{"train_examples": 203450, "image_size": 64, "text_encoder_layers": 8, "text_encoder_fused_qkv": true, "norm": "layernorm", "learning_rate": 0.022}
Rows from block 3 of the denoiser of a small text-conditioned image diffusion model, named by matrix and row number. Rows with one number belong to one neuron. Each number is 128 + 32 x the weight over its row's rms, rounded and kept within 0 to 255. All counts start at 0. Numbers have three digits each.
After each neuron's rows are labels from the 100 images, of 14976 (inputs lightly noised), where the neuron reaches its highest value: "patch colour" is the nearest of a few named colours to the mean colour under the peak. Only what is clearly more common there than usual is listed. The data: photos with spoken descriptions (Open Images, Localized Narratives).
# fc1: MLP up (model.blocks.3.mlp.fc1.weight, 384x192), inputs 96-191
# fc2: MLP down (model.blocks.3.mlp.fc2.weight, 192x384, transposed), outputs 96-191

fc1.88:169118158128116047090141178162115136084162106127163133147076122116113118106139081080181122122152111112182138079122112148095147077180074128162092102097104099094105129120136067160131132159034122080139058157161169134102190104144111155106099158152090098125088151121116166161099108076101133072
fc2.88:062185147115123230078107138094161068158102141133153137120106133125139128104146114108119159144131119126137130144179106137124154166150133157105194095160151095177112130127136188134164105110184137065085107128151101106075086138166059161160099134121099118131135173032096177110096099203150134164
patch colour: grey

fc1.43:168048184154115105143116113104143139132090121143165129099146111112154064190132075139135101100094087123116144145141156134096140153176123119073153131090140132160090211166123149088090126157122128135121154155130116160182126103167083109084112138122124187129139093125133155108096154079133130142
fc2.43:067052113109142138128132099143124096152145164121164136226159140090106141112088145143129143117185091130129135147125153123124126101103162084175143118107114124113068179080119114140093134070152198113158155102160092153085163171078156147097148102085134079154117107115129157158095113110128126127
patch colour: pink

fc1.200:207118142127255160179084125130134141026164097115097160095143137172085106169141123129139140107133114152146114114142131127097153075106105127111101139032170135109130145139126110137097066131102152109169093089148112154190119146163112167132164104078137142126077073183117106182140133153130141131
fc2.200:090130099137060095181172124142125085192126165139095150180105116131158132093126172123131117127115081141111139131167110152162113126153152088143121142100156187140185138131118139057114174144184116050082106180165143110064126069123133111135113135171127129128177093197116137108139114099122179185
patch colour: grey; pink

fc1.168:160082087117112114076135153105115110117178133138062144120109089092183153084104135130144061148127123101099133088104128072162118131103068109152135078113081129167155108182100208121062088133116134096138128092047184139140090131138109167189111062128131162152181170132087135165169152106213118158
fc2.168:141199118231137144101128125120143081124092049119081133087158129073132129111142149130099147144120134073161110101103167147150160131154114116117136118128140067188129113138152140140182179115100156065113129095180151145176080129141158083205117142149157132145137174121131147120113133126132086138
patch colour: pink

fc1.25:179106131107104155162092172156117176083120126151150101096105088083107059108180129201170144126167117180132176102108110128143100129166121124075163122058076125144142105106110095101111127160149123172177131123111150126178121154111079166156123110087103127133121200095114095134111092217144150112
fc2.25:106104150126133118105115144065123160141116190136159144156117162158147113143145149068110054107132111197165181102104097134107101102126141123207086107118098147080186126196099132172113112101135121177086114161096076114035119090120158099170144152156093142104131197119136076121127075112122111133
patch colour: grey

fc1.288:128100126166129120154097143127169063182129092104145052122116134082097139133123082130115132158111090103153118139136166161166153114138148152131185141189152160131143114111112140141113173094110164138173080112113159092095167083150099149069148127164071160098106050112135136132161137103115113125
fc2.288:143104104119120132143150161126115123129110175146160093090136117107108126127129065129183156151163085098125128211094097084129126134149101145080101154131113169096169084108119100121156074140150125090163028137145132096195118163073103137087107147097130131106127045096143130139184136147120118139
patch colour: pink

fc1.250:116114127111146153189125150132117108142129119103142076073179119162027145107108205156095088136105132150092140110139221169107157142188082160161120118135099146178083087129088138116095109123068142100109123101107032077118147128101092121090139076119096131174182136125127139110133103123167114152
fc2.250:127078070099097147130133089122139159086162111118132092097106124131075122148169114126116095138157117164130110152151175121181180152129085120219039107190138144116127127165175142167109153155150060080138082072100086110124131132126114147132095061136116192115128176121129125119045112118149157112
patch colour: pink; orange

fc1.49:148072142160077160152088131088135075170176147123134152132117174142127060134089154118081183142128158104148141069086108152105127117142106150112173130110078112145114068114133119152102144179118102174112107078161142068075068120143177158090165166118124100150164135148104162103146175191165149152
fc2.49:041075179112161117159178120158130144140122136137107124137160092087142143116166130185182093099102141104095119091118153127157122160179124146098082136132077133067151090153140132123106093104156136182182110146172124148163150124116109084121126113102179218100173117171187159162158183084101152121
patch colour: grey

fc1.270:162169104160065130139180138175126114110157113151108165114155151169086071087145088125136140097139144089112134056139128112159120150178123133146127129057086067142159128143129139128104126140093140124133075121114153140172144103090144190051117102111135104105129171114104150114157206138126126123
fc2.270:121153124093209140147076143116141140141121153127120117105129101124140166170118078171117129076133155064148103077162188148138172117050121142121166149091130082098148134098124100123111160124150114123127139160137134105112133124175125031089160156180187176140087159092189158123164218132165128162
patch colour: pink

fc1.232:109068115125115164176127130105130138143134115141213150100153114122155179124204119078157127100136105113033159107111142111155128130088129111149106109115131112210141124034155157147141090126156129206141099060052121143098114121151052134096158110150130093151091111155089155085126105151164113112
fc2.232:099129105155155051082108117139144149120140125136152134176130124131136151155041158110176123138130128137151138115123144128157103130138141141094222109137170164137186166150104088124151157153049142179122158066080134110120105127107057161183074166096122149148115122090160145122146145162098113095
patch colour: pink

fc1.329:120155116148046111184115115132140137123161106143122053067124178121121135146130164156148139122147130139115141088169151193119115191103139151131164154126093137156172149125139150184142143103106112128130088174123108159076093113155112101110145150189157108163130084166124136158159120055116097093
fc2.329:112148142168140113110118145106130211187137171211087088186120118146111089091128118176092139036170139149139115101157153121099124102136129179121140112145114109161128109099105124149135124090142165110116139161145137127100107159130150134166117135140137124157145112119133160130172192131147194148
patch colour: pink; yellow

fc1.262:125173175085123103128173101084136108153106117090076081122086118169122163224152133154142139095113146114132159100157092044141095120101094117117169137110086147156107104159145144124106118141135172105172123122111120132124090199169073151134102139152116084054144089124143124045106078124109047106
fc2.262:130201083121178151120148146156120080148167142196103093131081151167133150006077093125112124135160141147115130121138144185135125133141134130146081112158120168122106140108119097122120165130099111093102111160140124107118161063073149126140147096097112200165146134147104111176128084151156064140
patch colour: grey