{"text_encoder_norm": "layernorm", "text_encoder_mlp_ratio": 2, "norm": "layernorm", "epochs": 3.6, "lr_schedule": "wsd", "final_lr_fraction": 0.01, "warmup_steps": 2280}
Rows from block 3 of the denoiser of a small text-conditioned image diffusion model, named by matrix and row number. Rows with one number belong to one neuron. Each number is 500 + 40 x the weight over its row's rms, rounded and kept within 0 to 999. All counts start at 0. Numbers have three digits each.
After each neuron's rows are labels from the 100 images, of 14976 (inputs lightly noised), where the neuron reaches its highest value: "patch colour" is the nearest of a few named colours to the mean colour under the peak; "place" is the part of the image that holds the peak. Only what is clearly more common there than usual is listed. The data: photos with spoken descriptions (Open Images, Localized Narratives). In brackets: how many of the 100.
# fc1: MLP up (model.blocks.3.mlp.fc1.weight, 384x192), inputs 0-95
# fc2: MLP down (model.blocks.3.mlp.fc2.weight, 192x384, transposed), outputs 0-95

fc1.50:450549486547562521466498529474526544546537501485450301502506521627509488499570476512528562464469498498495470477450508550485482520532511536539496420524526469516525487550508579497523493485548516480551475472457492501466467523488466479551509463540490498461494477495485512481525439525537427524
fc2.50:523521596488525452524530563529503466495529503491560473547528503540483561530515510526483443494459532429457580542511490509509498469511523511522530466502554461514501493465436514463535489454518557542477437545482493503412415550452544491573508488524466512539465518520475480519509477506474531498
patch colour: purple (27); red (26)
place: centre (35)

fc1.92:459422431473427484598506459526495486530502512498542473420507479556488462535493473434471452515490473482493487513429535531503489548484562504412469491443469427487553490513486480520502499556487471492528463480494532486479412505503557591469493510464532446567474484494475457488516457539572521515
fc2.92:550465518435560455377518520511503509460494514585494488504472536483459518574509561558475494471477462531503498509504474428493468538494440502568486487510533539494508563573532501547493462523490579483501530519549482519468466551523593481485489547481452506460479509475560478549559466464481525511
patch colour: grey (65)
place: top right (27)

fc1.79:486505484496478530501500535494492457451514480509531519441480527524460509446511516472487468503523587424490546453514511502498490446518474484494521559508536485510427528501508519570506549418551505510521462454537515580473506458549493548465568489530544483451536486469493528503428532420422421531
fc2.79:524417443455507460399525477569475505486463513543501407432465485531476549506485475564538477465473595472506547523459493519478460504490449476431513532515620504497558469383492449546525500482461531506477542555478471534478580559441527479477520521484542454505490504522470561560578461554498391530
patch colour: white (26)
place: bottom left (25)

fc1.289:492492566478521504452496497610496475474483527500532470490530482487496539551502454509512486498492541495495476490458517457504455451493460463477513501490470320489446488475485447475495457459511490507468503461488491481526552439508477494491485500466471486456511502520495480497487504501505472493
fc2.289:512482404461478484483514557440483508466539516524470519484477495487485505484485540543468496415516493459465503527470479502503460526468491516529524436491537390499552581453488469453531510482524521525530492511532441499485523451502535481430506527446546489522545496462558519493522549464467527481
patch colour: orange (61)
place: centre (32)

fc1.101:490492466498482502492529547536405518479490525515551490528515508535458527448507528430401483497506582478487508482489440463492509502465538497553507443569443541514469544498478542546509481458534479577491465512525475573494529477552511507404517519505429480461517460537501507506483459540427458484
fc2.101:500512581540447438529499530570483536517470460508456502559508477545536529499434555501438454509517526513507515549465499554556515418500555467571493446511559592525452550438516581499481534513543480525542522458513544456496545469508478454469443459475495546502501526517506447452453568479463480505
patch colour: white (70)
place: top centre (28); top left (25)

fc1.88:453520518484492548451443451501514479530506479495420555433487568510514508526512573466519488481430561529534504494459488524508542434496490491501586591503516510537531426503571507499493550551458464541477516481487505560482496530539499547518488506499555445501438419523451539481589498463506518479
fc2.88:501525519558492533516581510496471477515496447526493465480492454490470551479493513469511501512419457497436574432530458453518450500530538404497435523513575500482453537441466554448559523446486501468540495501452491485467566516422395512458481511522495514464546520525492500499544491506484509509
patch colour: grey (61)
place: centre (37)

fc1.200:455498601470521483529504506538533515550520504507502541447448430500446550484482477517502521471530524590450514506516512509546554462534485523501496547499542466535481460501491465508499487499465479478487524467514547482513434460588504536428482537426474494552446504464482499430499522524562559504
fc2.200:462497433459499506544519510498508580493503502523510591537509492545496531447477537474555465524533417425475536474473491449462448441485506455520512506606484550500456536551495431516559476503457511490439537444468548469478526496401520491546461507493502474494520502457472541411563524510432469494
patch colour: grey (67); pink (31)
place: bottom centre (40)

fc1.83:442478539453475529460497397535529484495487436499523459511565431457492477503500514442472458486475543540522470503487542535521522506536586469477455501449498499530460480539485530474377498496553596509478468482476423495521439474531484546422511520474493503500443483527472492466520445597557543480
fc2.83:517480467447504494469531494565489517567522437470499529417516424457534590455493468538497497500437581507557445480501520523534611492511447488495455470525523519480561511438514469517495531508497409469554507452568506490532437539594517467512495562490453569509506500571439571502469470491560527476
patch colour: grey (68)
place: centre (34)

fc1.120:492559445451513502444464517463465468550538521505469451505519498526478536511517462482490510505487425516485424467432443486515475470554467608519535473573429515418486536527510426463514444531502517422545528494563431514548480483454502457517524552431532525462464518456466595525463538506464527531
fc2.120:510510534490453452448528502519450562546485462492632450505504410486495467523487475426486475500506490476539427554467455504515591535509467476501500502523556521537551454521543545491530506425466571548478559521493475512496461411539456522516472541452429447510519476505427409473507548551517446481
patch colour: white (39); pink (29)
place: top centre (28)