Weights of a small text-conditioned image diffusion model: layers 8.
Rows from block 5 of the denoiser, named by matrix and row number. Rows with one number belong to one attention dimension. Each number is 200 + 40 x the weight over its row's rms, rounded and kept within 0 to 999. All counts start at 0. After the name is the row's rms in percent of the matrix's.
# q: cross-attention query (model.blocks.5.cross_attn.q.weight, 192x192), inputs 64-127
# k: cross-attention key (model.blocks.5.cross_attn.k.weight, 192x128), inputs 64-127
q.170,082,180,244,159,125,278,201,212,272,173,167,251,217,250,209,182,158,224,134,166,145,158,164,146,136,105,126,200,198,179,194,178,223,214,214,175,222,237,194,160,212,184,211,257,198,170,285,210,159,212,234,266,247,164,139,205,218,140,267,217,247,156,211,195,151
k.170,082,204,182,240,225,216,203,131,206,254,242,206,184,215,194,213,180,192,238,179,205,164,227,241,179,227,167,216,133,156,216,207,150,173,189,132,208,229,160,239,124,166,268,238,205,163,262,250,300,227,267,239,217,217,127,217,215,181,255,209,196,230,210,224,190
q.171,081,215,156,221,272,212,127,238,214,236,227,223,211,159,227,136,219,195,173,167,218,175,232,168,270,210,231,213,171,191,227,168,220,334,204,199,202,164,172,239,235,201,183,121,233,206,200,238,101,229,178,234,163,199,195,192,228,187,119,239,151,266,235,177,153
k.171,082,189,196,271,226,210,187,247,267,197,190,136,130,185,198,162,180,157,273,283,191,292,277,189,238,165,219,259,156,132,214,271,214,140,157,165,165,152,228,148,178,170,182,217,146,189,237,193,201,181,215,190,151,204,227,139,214,136,214,197,161,219,123,110,187
q.172,097,246,227,274,165,178,293,233,232,166,134,188,210,179,205,180,229,250,260,199,187,259,220,194,217,162,218,246,256,126,175,189,231,186,184,175,211,94,217,168,183,206,242,162,147,203,206,149,214,200,212,173,174,125,120,207,158,186,197,267,201,223,172,161,199
k.172,111,179,191,153,225,133,196,181,235,163,140,208,143,223,162,288,187,158,156,149,231,173,197,91,238,205,219,212,212,260,186,140,256,238,164,238,202,248,225,239,182,158,207,269,240,199,228,159,195,177,207,209,265,138,219,283,277,198,201,261,223,141,203,159,201
q.173,089,156,187,260,193,223,222,141,206,132,245,185,209,251,138,209,205,252,219,140,114,169,220,326,176,234,172,211,195,228,223,211,167,275,196,216,301,294,191,201,248,211,222,203,221,279,232,218,164,213,178,193,211,231,250,248,177,171,195,206,213,189,217,184,151
k.173,087,206,200,208,216,224,250,173,227,227,261,227,190,201,187,226,128,214,186,228,225,198,202,267,197,173,151,211,235,171,164,223,203,138,213,120,188,160,216,178,210,157,216,125,196,179,209,268,194,159,161,154,223,205,192,230,99,207,184,219,182,195,165,208,235
q.174,101,181,238,128,119,206,200,267,161,241,186,180,160,202,187,121,293,154,178,126,217,251,188,189,184,233,206,116,225,197,158,227,114,177,189,188,198,173,243,235,172,202,254,246,187,213,269,239,165,235,212,209,178,100,181,224,191,141,197,264,162,188,169,191,147
k.174,103,153,216,205,216,157,212,176,255,211,212,159,207,218,203,219,209,246,206,277,196,206,198,213,229,206,146,207,159,221,198,189,127,271,207,259,246,164,133,256,278,285,217,226,238,243,184,211,142,182,242,174,189,186,142,217,245,132,240,231,178,250,121,89,209
q.175,094,154,174,218,147,163,195,194,228,178,145,277,266,186,183,229,262,191,188,198,190,218,155,124,143,174,174,273,216,167,222,178,290,114,115,131,191,212,153,249,182,188,219,233,220,198,196,260,175,130,170,206,135,164,212,229,207,226,155,179,183,225,204,171,241
k.175,082,239,188,185,145,238,124,267,216,196,187,182,211,201,235,130,276,126,150,145,187,251,174,255,208,227,167,226,221,180,198,141,223,148,186,205,190,243,159,97,224,201,111,224,189,168,233,230,231,159,211,243,181,190,163,175,162,212,175,182,195,240,249,239,141
q.176,077,244,204,201,290,197,197,202,132,158,248,183,179,224,263,162,162,193,174,249,201,240,226,253,240,194,235,172,174,196,159,148,180,235,213,205,204,183,267,278,232,243,230,169,172,246,148,200,221,202,155,215,195,149,215,251,293,201,171,227,261,185,196,235,211
k.176,092,198,168,278,154,184,207,189,186,152,221,206,264,181,259,213,197,205,200,214,200,232,192,158,142,195,275,226,172,263,159,238,194,248,211,233,137,141,243,244,238,178,144,159,217,232,193,215,155,214,156,169,240,163,224,222,211,268,157,231,275,161,175,148,277
q.177,077,161,210,184,150,168,138,189,154,211,198,126,132,172,250,129,121,271,168,266,205,128,204,204,238,135,177,153,176,247,228,237,201,195,212,154,218,174,163,173,155,225,216,201,200,232,204,187,190,221,217,269,236,177,163,179,145,155,188,191,222,219,229,196,207
k.177,081,223,139,266,171,231,224,132,165,199,217,243,260,213,196,213,186,203,206,140,207,272,183,158,176,174,201,190,202,122,242,257,150,242,181,226,168,176,237,153,99,229,195,184,279,221,281,127,152,110,159,223,210,197,269,220,260,169,159,248,241,136,225,180,199
q.178,095,206,204,81,132,233,139,255,151,237,214,228,205,136,218,154,211,121,160,213,186,209,172,186,131,220,189,204,249,191,160,182,208,266,223,192,151,196,180,168,170,189,185,311,151,226,231,237,202,158,132,177,134,166,299,248,114,266,234,235,146,207,232,163,182
k.178,097,173,241,237,97,156,196,232,211,235,174,211,240,220,223,170,209,229,130,200,181,201,164,299,193,180,175,181,141,208,253,211,159,196,217,252,190,204,143,173,173,291,172,212,191,185,229,223,200,229,178,258,217,225,202,148,137,190,178,148,226,312,224,271,230
q.179,106,192,158,175,218,248,194,229,170,188,205,154,205,221,194,113,163,159,217,137,224,270,188,188,162,175,223,149,182,186,147,168,180,255,183,234,183,209,225,198,230,196,268,181,178,268,217,257,168,151,172,219,232,281,237,155,193,199,216,193,159,166,193,254,179
k.179,103,162,179,220,189,193,234,232,204,174,183,224,209,217,205,236,203,191,241,232,249,245,235,290,234,187,130,226,170,238,191,243,202,187,261,131,222,25,208,297,163,189,184,204,242,197,195,210,169,239,208,225,239,135,232,209,225,127,150,196,195,263,215,184,220
q.180,106,176,207,226,174,191,219,216,157,185,243,158,191,203,222,196,221,217,117,174,156,248,195,168,202,208,154,160,218,138,205,247,140,245,215,219,284,206,187,253,316,162,195,173,201,173,213,191,149,174,185,211,171,103,193,190,168,204,208,224,287,233,214,154,195
k.180,095,210,175,198,146,138,212,124,209,254,298,228,229,221,205,183,152,201,149,207,235,244,221,221,198,98,203,160,207,176,186,247,208,153,196,208,179,142,244,228,231,201,270,220,281,298,207,198,164,139,239,196,162,238,174,216,218,235,173,238,175,195,125,208,216