Weights of a small text-conditioned image diffusion model: batches of 64.
Rows from block 4 of the denoiser of a small text-conditioned image diffusion model, named by matrix and row number. Rows with one number belong to one neuron. Each number is 50 + 15 x the weight over its row's rms, rounded and kept within 0 to 99. All counts start at 0. After the name is the row's rms in percent of the matrix's.
Before each neuron's rows are labels from the 100 images, of 14976 (inputs lightly noised), where the neuron reaches its highest value: "top examples" is what is common among them. Only what is clearly more common there than usual is listed. The data: photos with spoken descriptions (Open Images, Localized Narratives).
# fc1: MLP up (model.blocks.4.mlp.fc1.weight, 384x192), inputs 0-191
# fc2: MLP down (model.blocks.4.mlp.fc2.weight, 192x384, transposed), outputs 0-191

top examples: text has "plants"
fc1.172 090:21 54 47 54 70 60 35 53 69 36 45 68 45 61 34 49 35 46 75 55 50 57 63 64 53 74 59 60 54 29 43 63 57 49 17 65 40 34 47 08 50 53 58 48 15 33 48 65 58 47 48 29 61 77 61 64 50 47 53 56 55 32 31 37 44 45 36 35 44 44 56 50 53 67 45 32 52 45 50 54 44 49 49 38 35 39 22 31 40 75 73 65 29 68 36 73 43 88 31 41 27 47 35 36 49 54 61 90 57 60 39 51 63 62 64 47 50 49 70 50 54 55 57 53 41 64 33 63 55 62 45 53 37 61 45 48 68 40 43 45 26 49 45 28 55 56 44 76 62 75 28 56 52 63 66 58 57 56 53 15 45 35 61 51 46 72 99 51 38 49 72 90 38 67 36 35 64 25 50 24 68 43 56 44 64 49 34 82 52 48 38 80
fc2.172 113:26 80 59 60 50 38 52 53 62 52 31 53 49 61 72 52 62 67 89 52 73 54 59 58 49 43 89 50 59 38 62 23 58 63 26 62 47 29 28 47 55 37 40 39 60 37 50 57 70 45 27 31 47 53 34 42 65 63 77 59 45 71 41 83 48 56 53 58 33 51 41 34 43 25 38 32 59 55 50 55 39 53 50 65 64 65 60 61 81 38 34 38 41 70 77 39 44 70 40 62 49 41 14 45 42 53 57 28 60 34 45 50 67 22 54 56 62 43 43 62 35 48 17 53 65 58 62 72 45 63 54 48 62 65 43 46 51 57 41 60 74 52 42 63 49 58 54 31 41 26 78 64 32 61 36 47 35 22 42 28 57 59 69 40 65 39 20 49 46 70 55 87 65 25 63 68 67 21 19 73 35 46 33 52 51 46 59 21 51 41 45 30

top examples: text has "text"
fc1.359 092:57 50 55 65 47 31 54 34 33 56 43 41 73 15 55 52 22 46 64 40 13 34 32 54 53 55 31 37 71 52 47 28 53 48 63 59 51 40 30 36 16 27 34 61 51 39 72 31 60 46 39 36 48 63 34 51 40 66 53 64 65 31 45 14 41 44 56 57 40 11 66 56 47 61 81 72 66 71 52 78 59 37 68 71 61 38 61 81 49 45 38 62 51 45 37 55 65 59 70 48 73 69 42 45 45 53 61 61 26 39 58 44 72 72 80 45 61 46 30 46 49 60 42 44 36 43 53 58 38 15 30 46 39 44 29 31 48 81 53 61 40 43 34 52 61 74 54 26 41 43 58 54 51 33 37 38 36 60 64 32 40 50 49 29 61 53 35 44 45 18 56 56 81 47 42 63 41 33 79 33 53 32 38 31 43 59 62 56 43 46 15 49
fc2.359 090:56 43 43 66 35 64 30 39 67 27 55 47 35 44 48 44 23 47 40 49 48 55 34 50 28 17 45 53 47 41 40 51 24 55 42 52 29 93 61 40 36 63 05 44 87 29 56 44 36 29 05 48 63 59 19 44 42 63 57 64 52 50 52 45 58 52 55 65 64 77 50 56 66 54 71 52 47 70 54 30 96 26 40 32 30 52 40 65 32 68 46 43 59 30 27 43 51 57 38 54 41 47 32 58 31 57 59 40 26 33 29 50 36 67 58 45 64 58 45 38 59 39 53 52 61 51 43 33 57 20 53 20 24 49 53 51 43 65 38 49 49 55 64 62 62 52 71 33 58 55 36 41 55 45 52 40 28 55 58 38 46 55 36 70 54 56 43 46 45 33 56 62 77 52 37 32 23 44 60 56 50 67 63 57 36 69 60 76 30 56 81 78

top examples: text has "text"
fc1.222 108:56 58 68 96 56 44 28 35 51 54 40 35 62 24 46 52 39 37 62 56 61 63 49 68 15 64 37 35 46 35 69 45 57 42 58 58 77 29 39 53 34 51 41 39 34 56 43 39 31 17 55 99 38 43 92 47 63 45 32 50 51 50 61 35 54 50 41 47 44 51 65 41 27 36 39 72 67 74 49 55 44 45 57 25 43 43 43 51 47 41 43 34 41 46 16 57 72 32 36 66 74 43 41 66 52 59 46 72 62 53 55 38 66 31 60 48 22 29 56 39 68 47 45 61 40 51 82 38 61 49 51 40 12 51 31 44 58 47 25 53 58 32 56 41 40 49 38 56 38 46 38 47 52 40 63 55 44 51 55 53 50 57 47 34 43 47 57 47 31 32 34 29 64 53 66 61 47 66 87 48 48 39 10 56 49 70 57 63 57 42 90 40
fc2.222 087:47 32 57 72 33 38 61 44 57 37 60 51 60 53 57 56 48 58 12 53 57 51 56 67 63 64 53 39 47 77 46 49 58 55 46 32 54 72 53 51 55 45 24 44 63 77 30 39 58 46 36 91 56 47 78 61 43 31 55 50 46 67 29 56 46 41 67 43 62 42 61 66 71 15 68 55 11 19 60 36 50 39 52 06 64 49 57 34 48 48 56 43 49 40 43 41 36 32 66 66 17 32 43 74 56 52 50 57 60 29 65 81 43 14 34 42 57 30 50 30 50 56 45 76 44 51 87 60 27 36 50 31 56 60 63 58 23 22 53 67 69 52 39 42 47 75 75 36 43 42 38 57 56 56 56 57 45 44 40 49 52 49 51 47 61 49 51 49 54 62 50 38 36 56 33 49 74 56 79 67 52 14 25 36 72 31 56 64 36 41 35 57

top examples: text has "plants"
fc1.377 082:58 44 46 39 21 22 57 44 60 47 70 39 55 35 53 55 53 45 58 86 54 36 51 48 57 69 51 56 57 43 35 12 40 37 48 60 56 41 45 30 45 81 55 72 48 44 43 66 67 44 56 42 54 42 52 67 21 51 55 46 59 38 67 45 47 65 47 30 51 53 48 29 59 44 41 50 47 44 44 52 51 31 54 58 49 35 66 55 51 74 25 61 77 81 49 32 48 58 53 49 36 53 37 44 45 89 46 44 58 68 38 49 58 42 61 33 57 40 38 37 61 10 31 57 43 44 38 64 44 52 97 49 44 51 59 40 53 87 57 73 64 65 22 63 56 50 60 65 12 51 25 85 32 59 52 67 46 31 43 26 33 50 65 47 88 69 67 64 66 56 66 60 42 81 25 52 63 59 62 23 72 41 53 37 45 47 33 82 40 40 50 64
fc2.377 089:36 45 54 55 53 28 49 72 51 64 99 44 59 40 26 38 64 44 45 61 52 50 12 57 43 38 50 57 49 61 46 37 30 46 29 43 41 70 56 60 68 63 48 99 57 46 32 38 41 39 24 56 40 47 57 51 56 34 50 59 96 48 33 52 57 76 42 49 45 63 50 56 51 36 60 47 50 22 80 53 45 18 36 47 60 52 43 49 66 54 73 58 62 46 40 58 44 51 13 57 58 46 79 45 66 54 64 50 43 51 50 42 49 45 58 65 56 39 53 53 50 07 45 53 51 27 63 55 55 56 90 73 48 41 44 50 49 64 40 51 56 38 52 10 65 62 34 61 55 46 58 76 52 30 33 27 52 54 68 42 64 34 76 43 89 48 59 55 39 57 58 44 44 69 17 56 69 61 58 27 67 63 44 74 45 40 44 68 45 53 46 33

top examples: text has "text"
fc1.238 115:45 27 35 37 28 32 45 58 51 73 17 70 58 38 41 50 44 70 13 40 35 49 57 60 60 41 23 32 66 70 37 65 82 46 48 46 65 77 36 62 41 59 48 37 43 60 48 45 66 78 37 51 32 44 55 60 54 45 36 68 50 42 50 65 52 46 36 58 62 37 40 72 58 38 67 39 25 56 26 70 38 69 35 57 49 52 44 35 49 49 46 24 38 00 40 03 72 69 54 50 53 30 41 42 50 62 42 62 51 46 62 44 53 60 54 66 54 56 49 26 23 19 83 37 61 63 51 67 66 49 52 73 38 60 73 39 36 56 47 54 46 56 47 55 55 42 39 36 29 42 67 32 31 37 56 35 39 75 52 62 49 64 63 71 71 40 40 41 62 36 56 27 59 20 45 87 48 50 42 59 64 44 29 26 49 30 56 57 56 61 51 70
fc2.238 114:48 60 53 47 46 57 64 51 50 88 49 26 38 21 49 59 36 64 74 45 65 48 47 34 23 44 42 25 45 19 73 35 59 27 58 61 37 24 63 41 64 68 44 53 35 57 36 54 62 17 39 54 49 53 45 64 38 51 52 72 55 34 48 64 35 45 66 71 56 46 35 46 43 41 63 51 66 60 35 56 40 53 48 42 45 42 79 46 36 59 33 74 74 99 71 67 77 41 57 47 49 45 56 34 52 46 82 73 40 56 60 20 65 70 59 76 43 76 41 43 16 56 81 46 65 63 56 48 47 58 34 83 38 33 33 38 64 57 41 48 61 44 52 68 56 57 54 21 79 29 64 59 53 57 61 58 54 55 32 35 68 26 66 36 57 55 51 33 44 57 64 76 58 37 18 25 61 52 52 59 72 52 49 46 49 60 61 56 37 59 47 60

top examples: text has "white"; text has "black"
fc1.319 114:37 69 44 44 52 27 37 50 32 08 16 60 49 55 51 46 24 55 76 61 59 45 35 82 72 44 47 52 43 60 33 23 65 45 43 51 41 31 53 46 50 55 45 61 40 53 62 54 52 30 52 67 47 68 75 58 57 32 25 41 59 51 60 62 67 31 60 33 25 50 45 42 63 51 59 73 41 37 43 48 44 34 67 64 71 58 69 09 45 23 59 29 64 52 57 76 48 42 42 39 59 66 20 37 61 74 41 74 35 68 69 49 62 58 56 45 59 54 85 76 44 46 50 53 47 55 58 41 66 14 40 48 41 81 81 61 73 44 21 28 60 50 43 43 48 45 36 85 59 48 18 32 41 27 79 41 64 72 51 49 45 43 47 36 58 53 67 54 54 44 48 60 54 42 40 49 73 30 69 26 40 65 63 66 48 59 39 51 56 49 50 56
fc2.319 104:77 32 54 52 19 54 26 57 50 13 56 39 69 27 42 52 66 56 53 47 43 42 74 17 35 20 52 56 68 65 49 59 32 53 61 52 52 50 51 60 46 44 40 43 42 55 74 37 43 44 48 50 55 65 29 50 53 54 44 31 54 49 08 54 53 52 45 50 60 43 17 39 44 23 55 40 65 41 62 53 48 44 55 35 17 46 39 28 50 87 35 59 69 46 81 43 41 40 50 46 37 46 57 31 34 65 54 69 38 50 47 42 27 62 62 65 37 51 39 59 55 53 56 62 47 33 57 64 24 99 44 55 51 38 22 25 68 56 65 36 48 50 46 56 45 50 38 65 25 72 39 36 58 44 41 62 47 53 59 99 63 58 54 45 49 69 63 44 38 65 50 46 46 35 61 29 74 29 47 60 53 63 59 49 54 30 65 62 53 57 37 66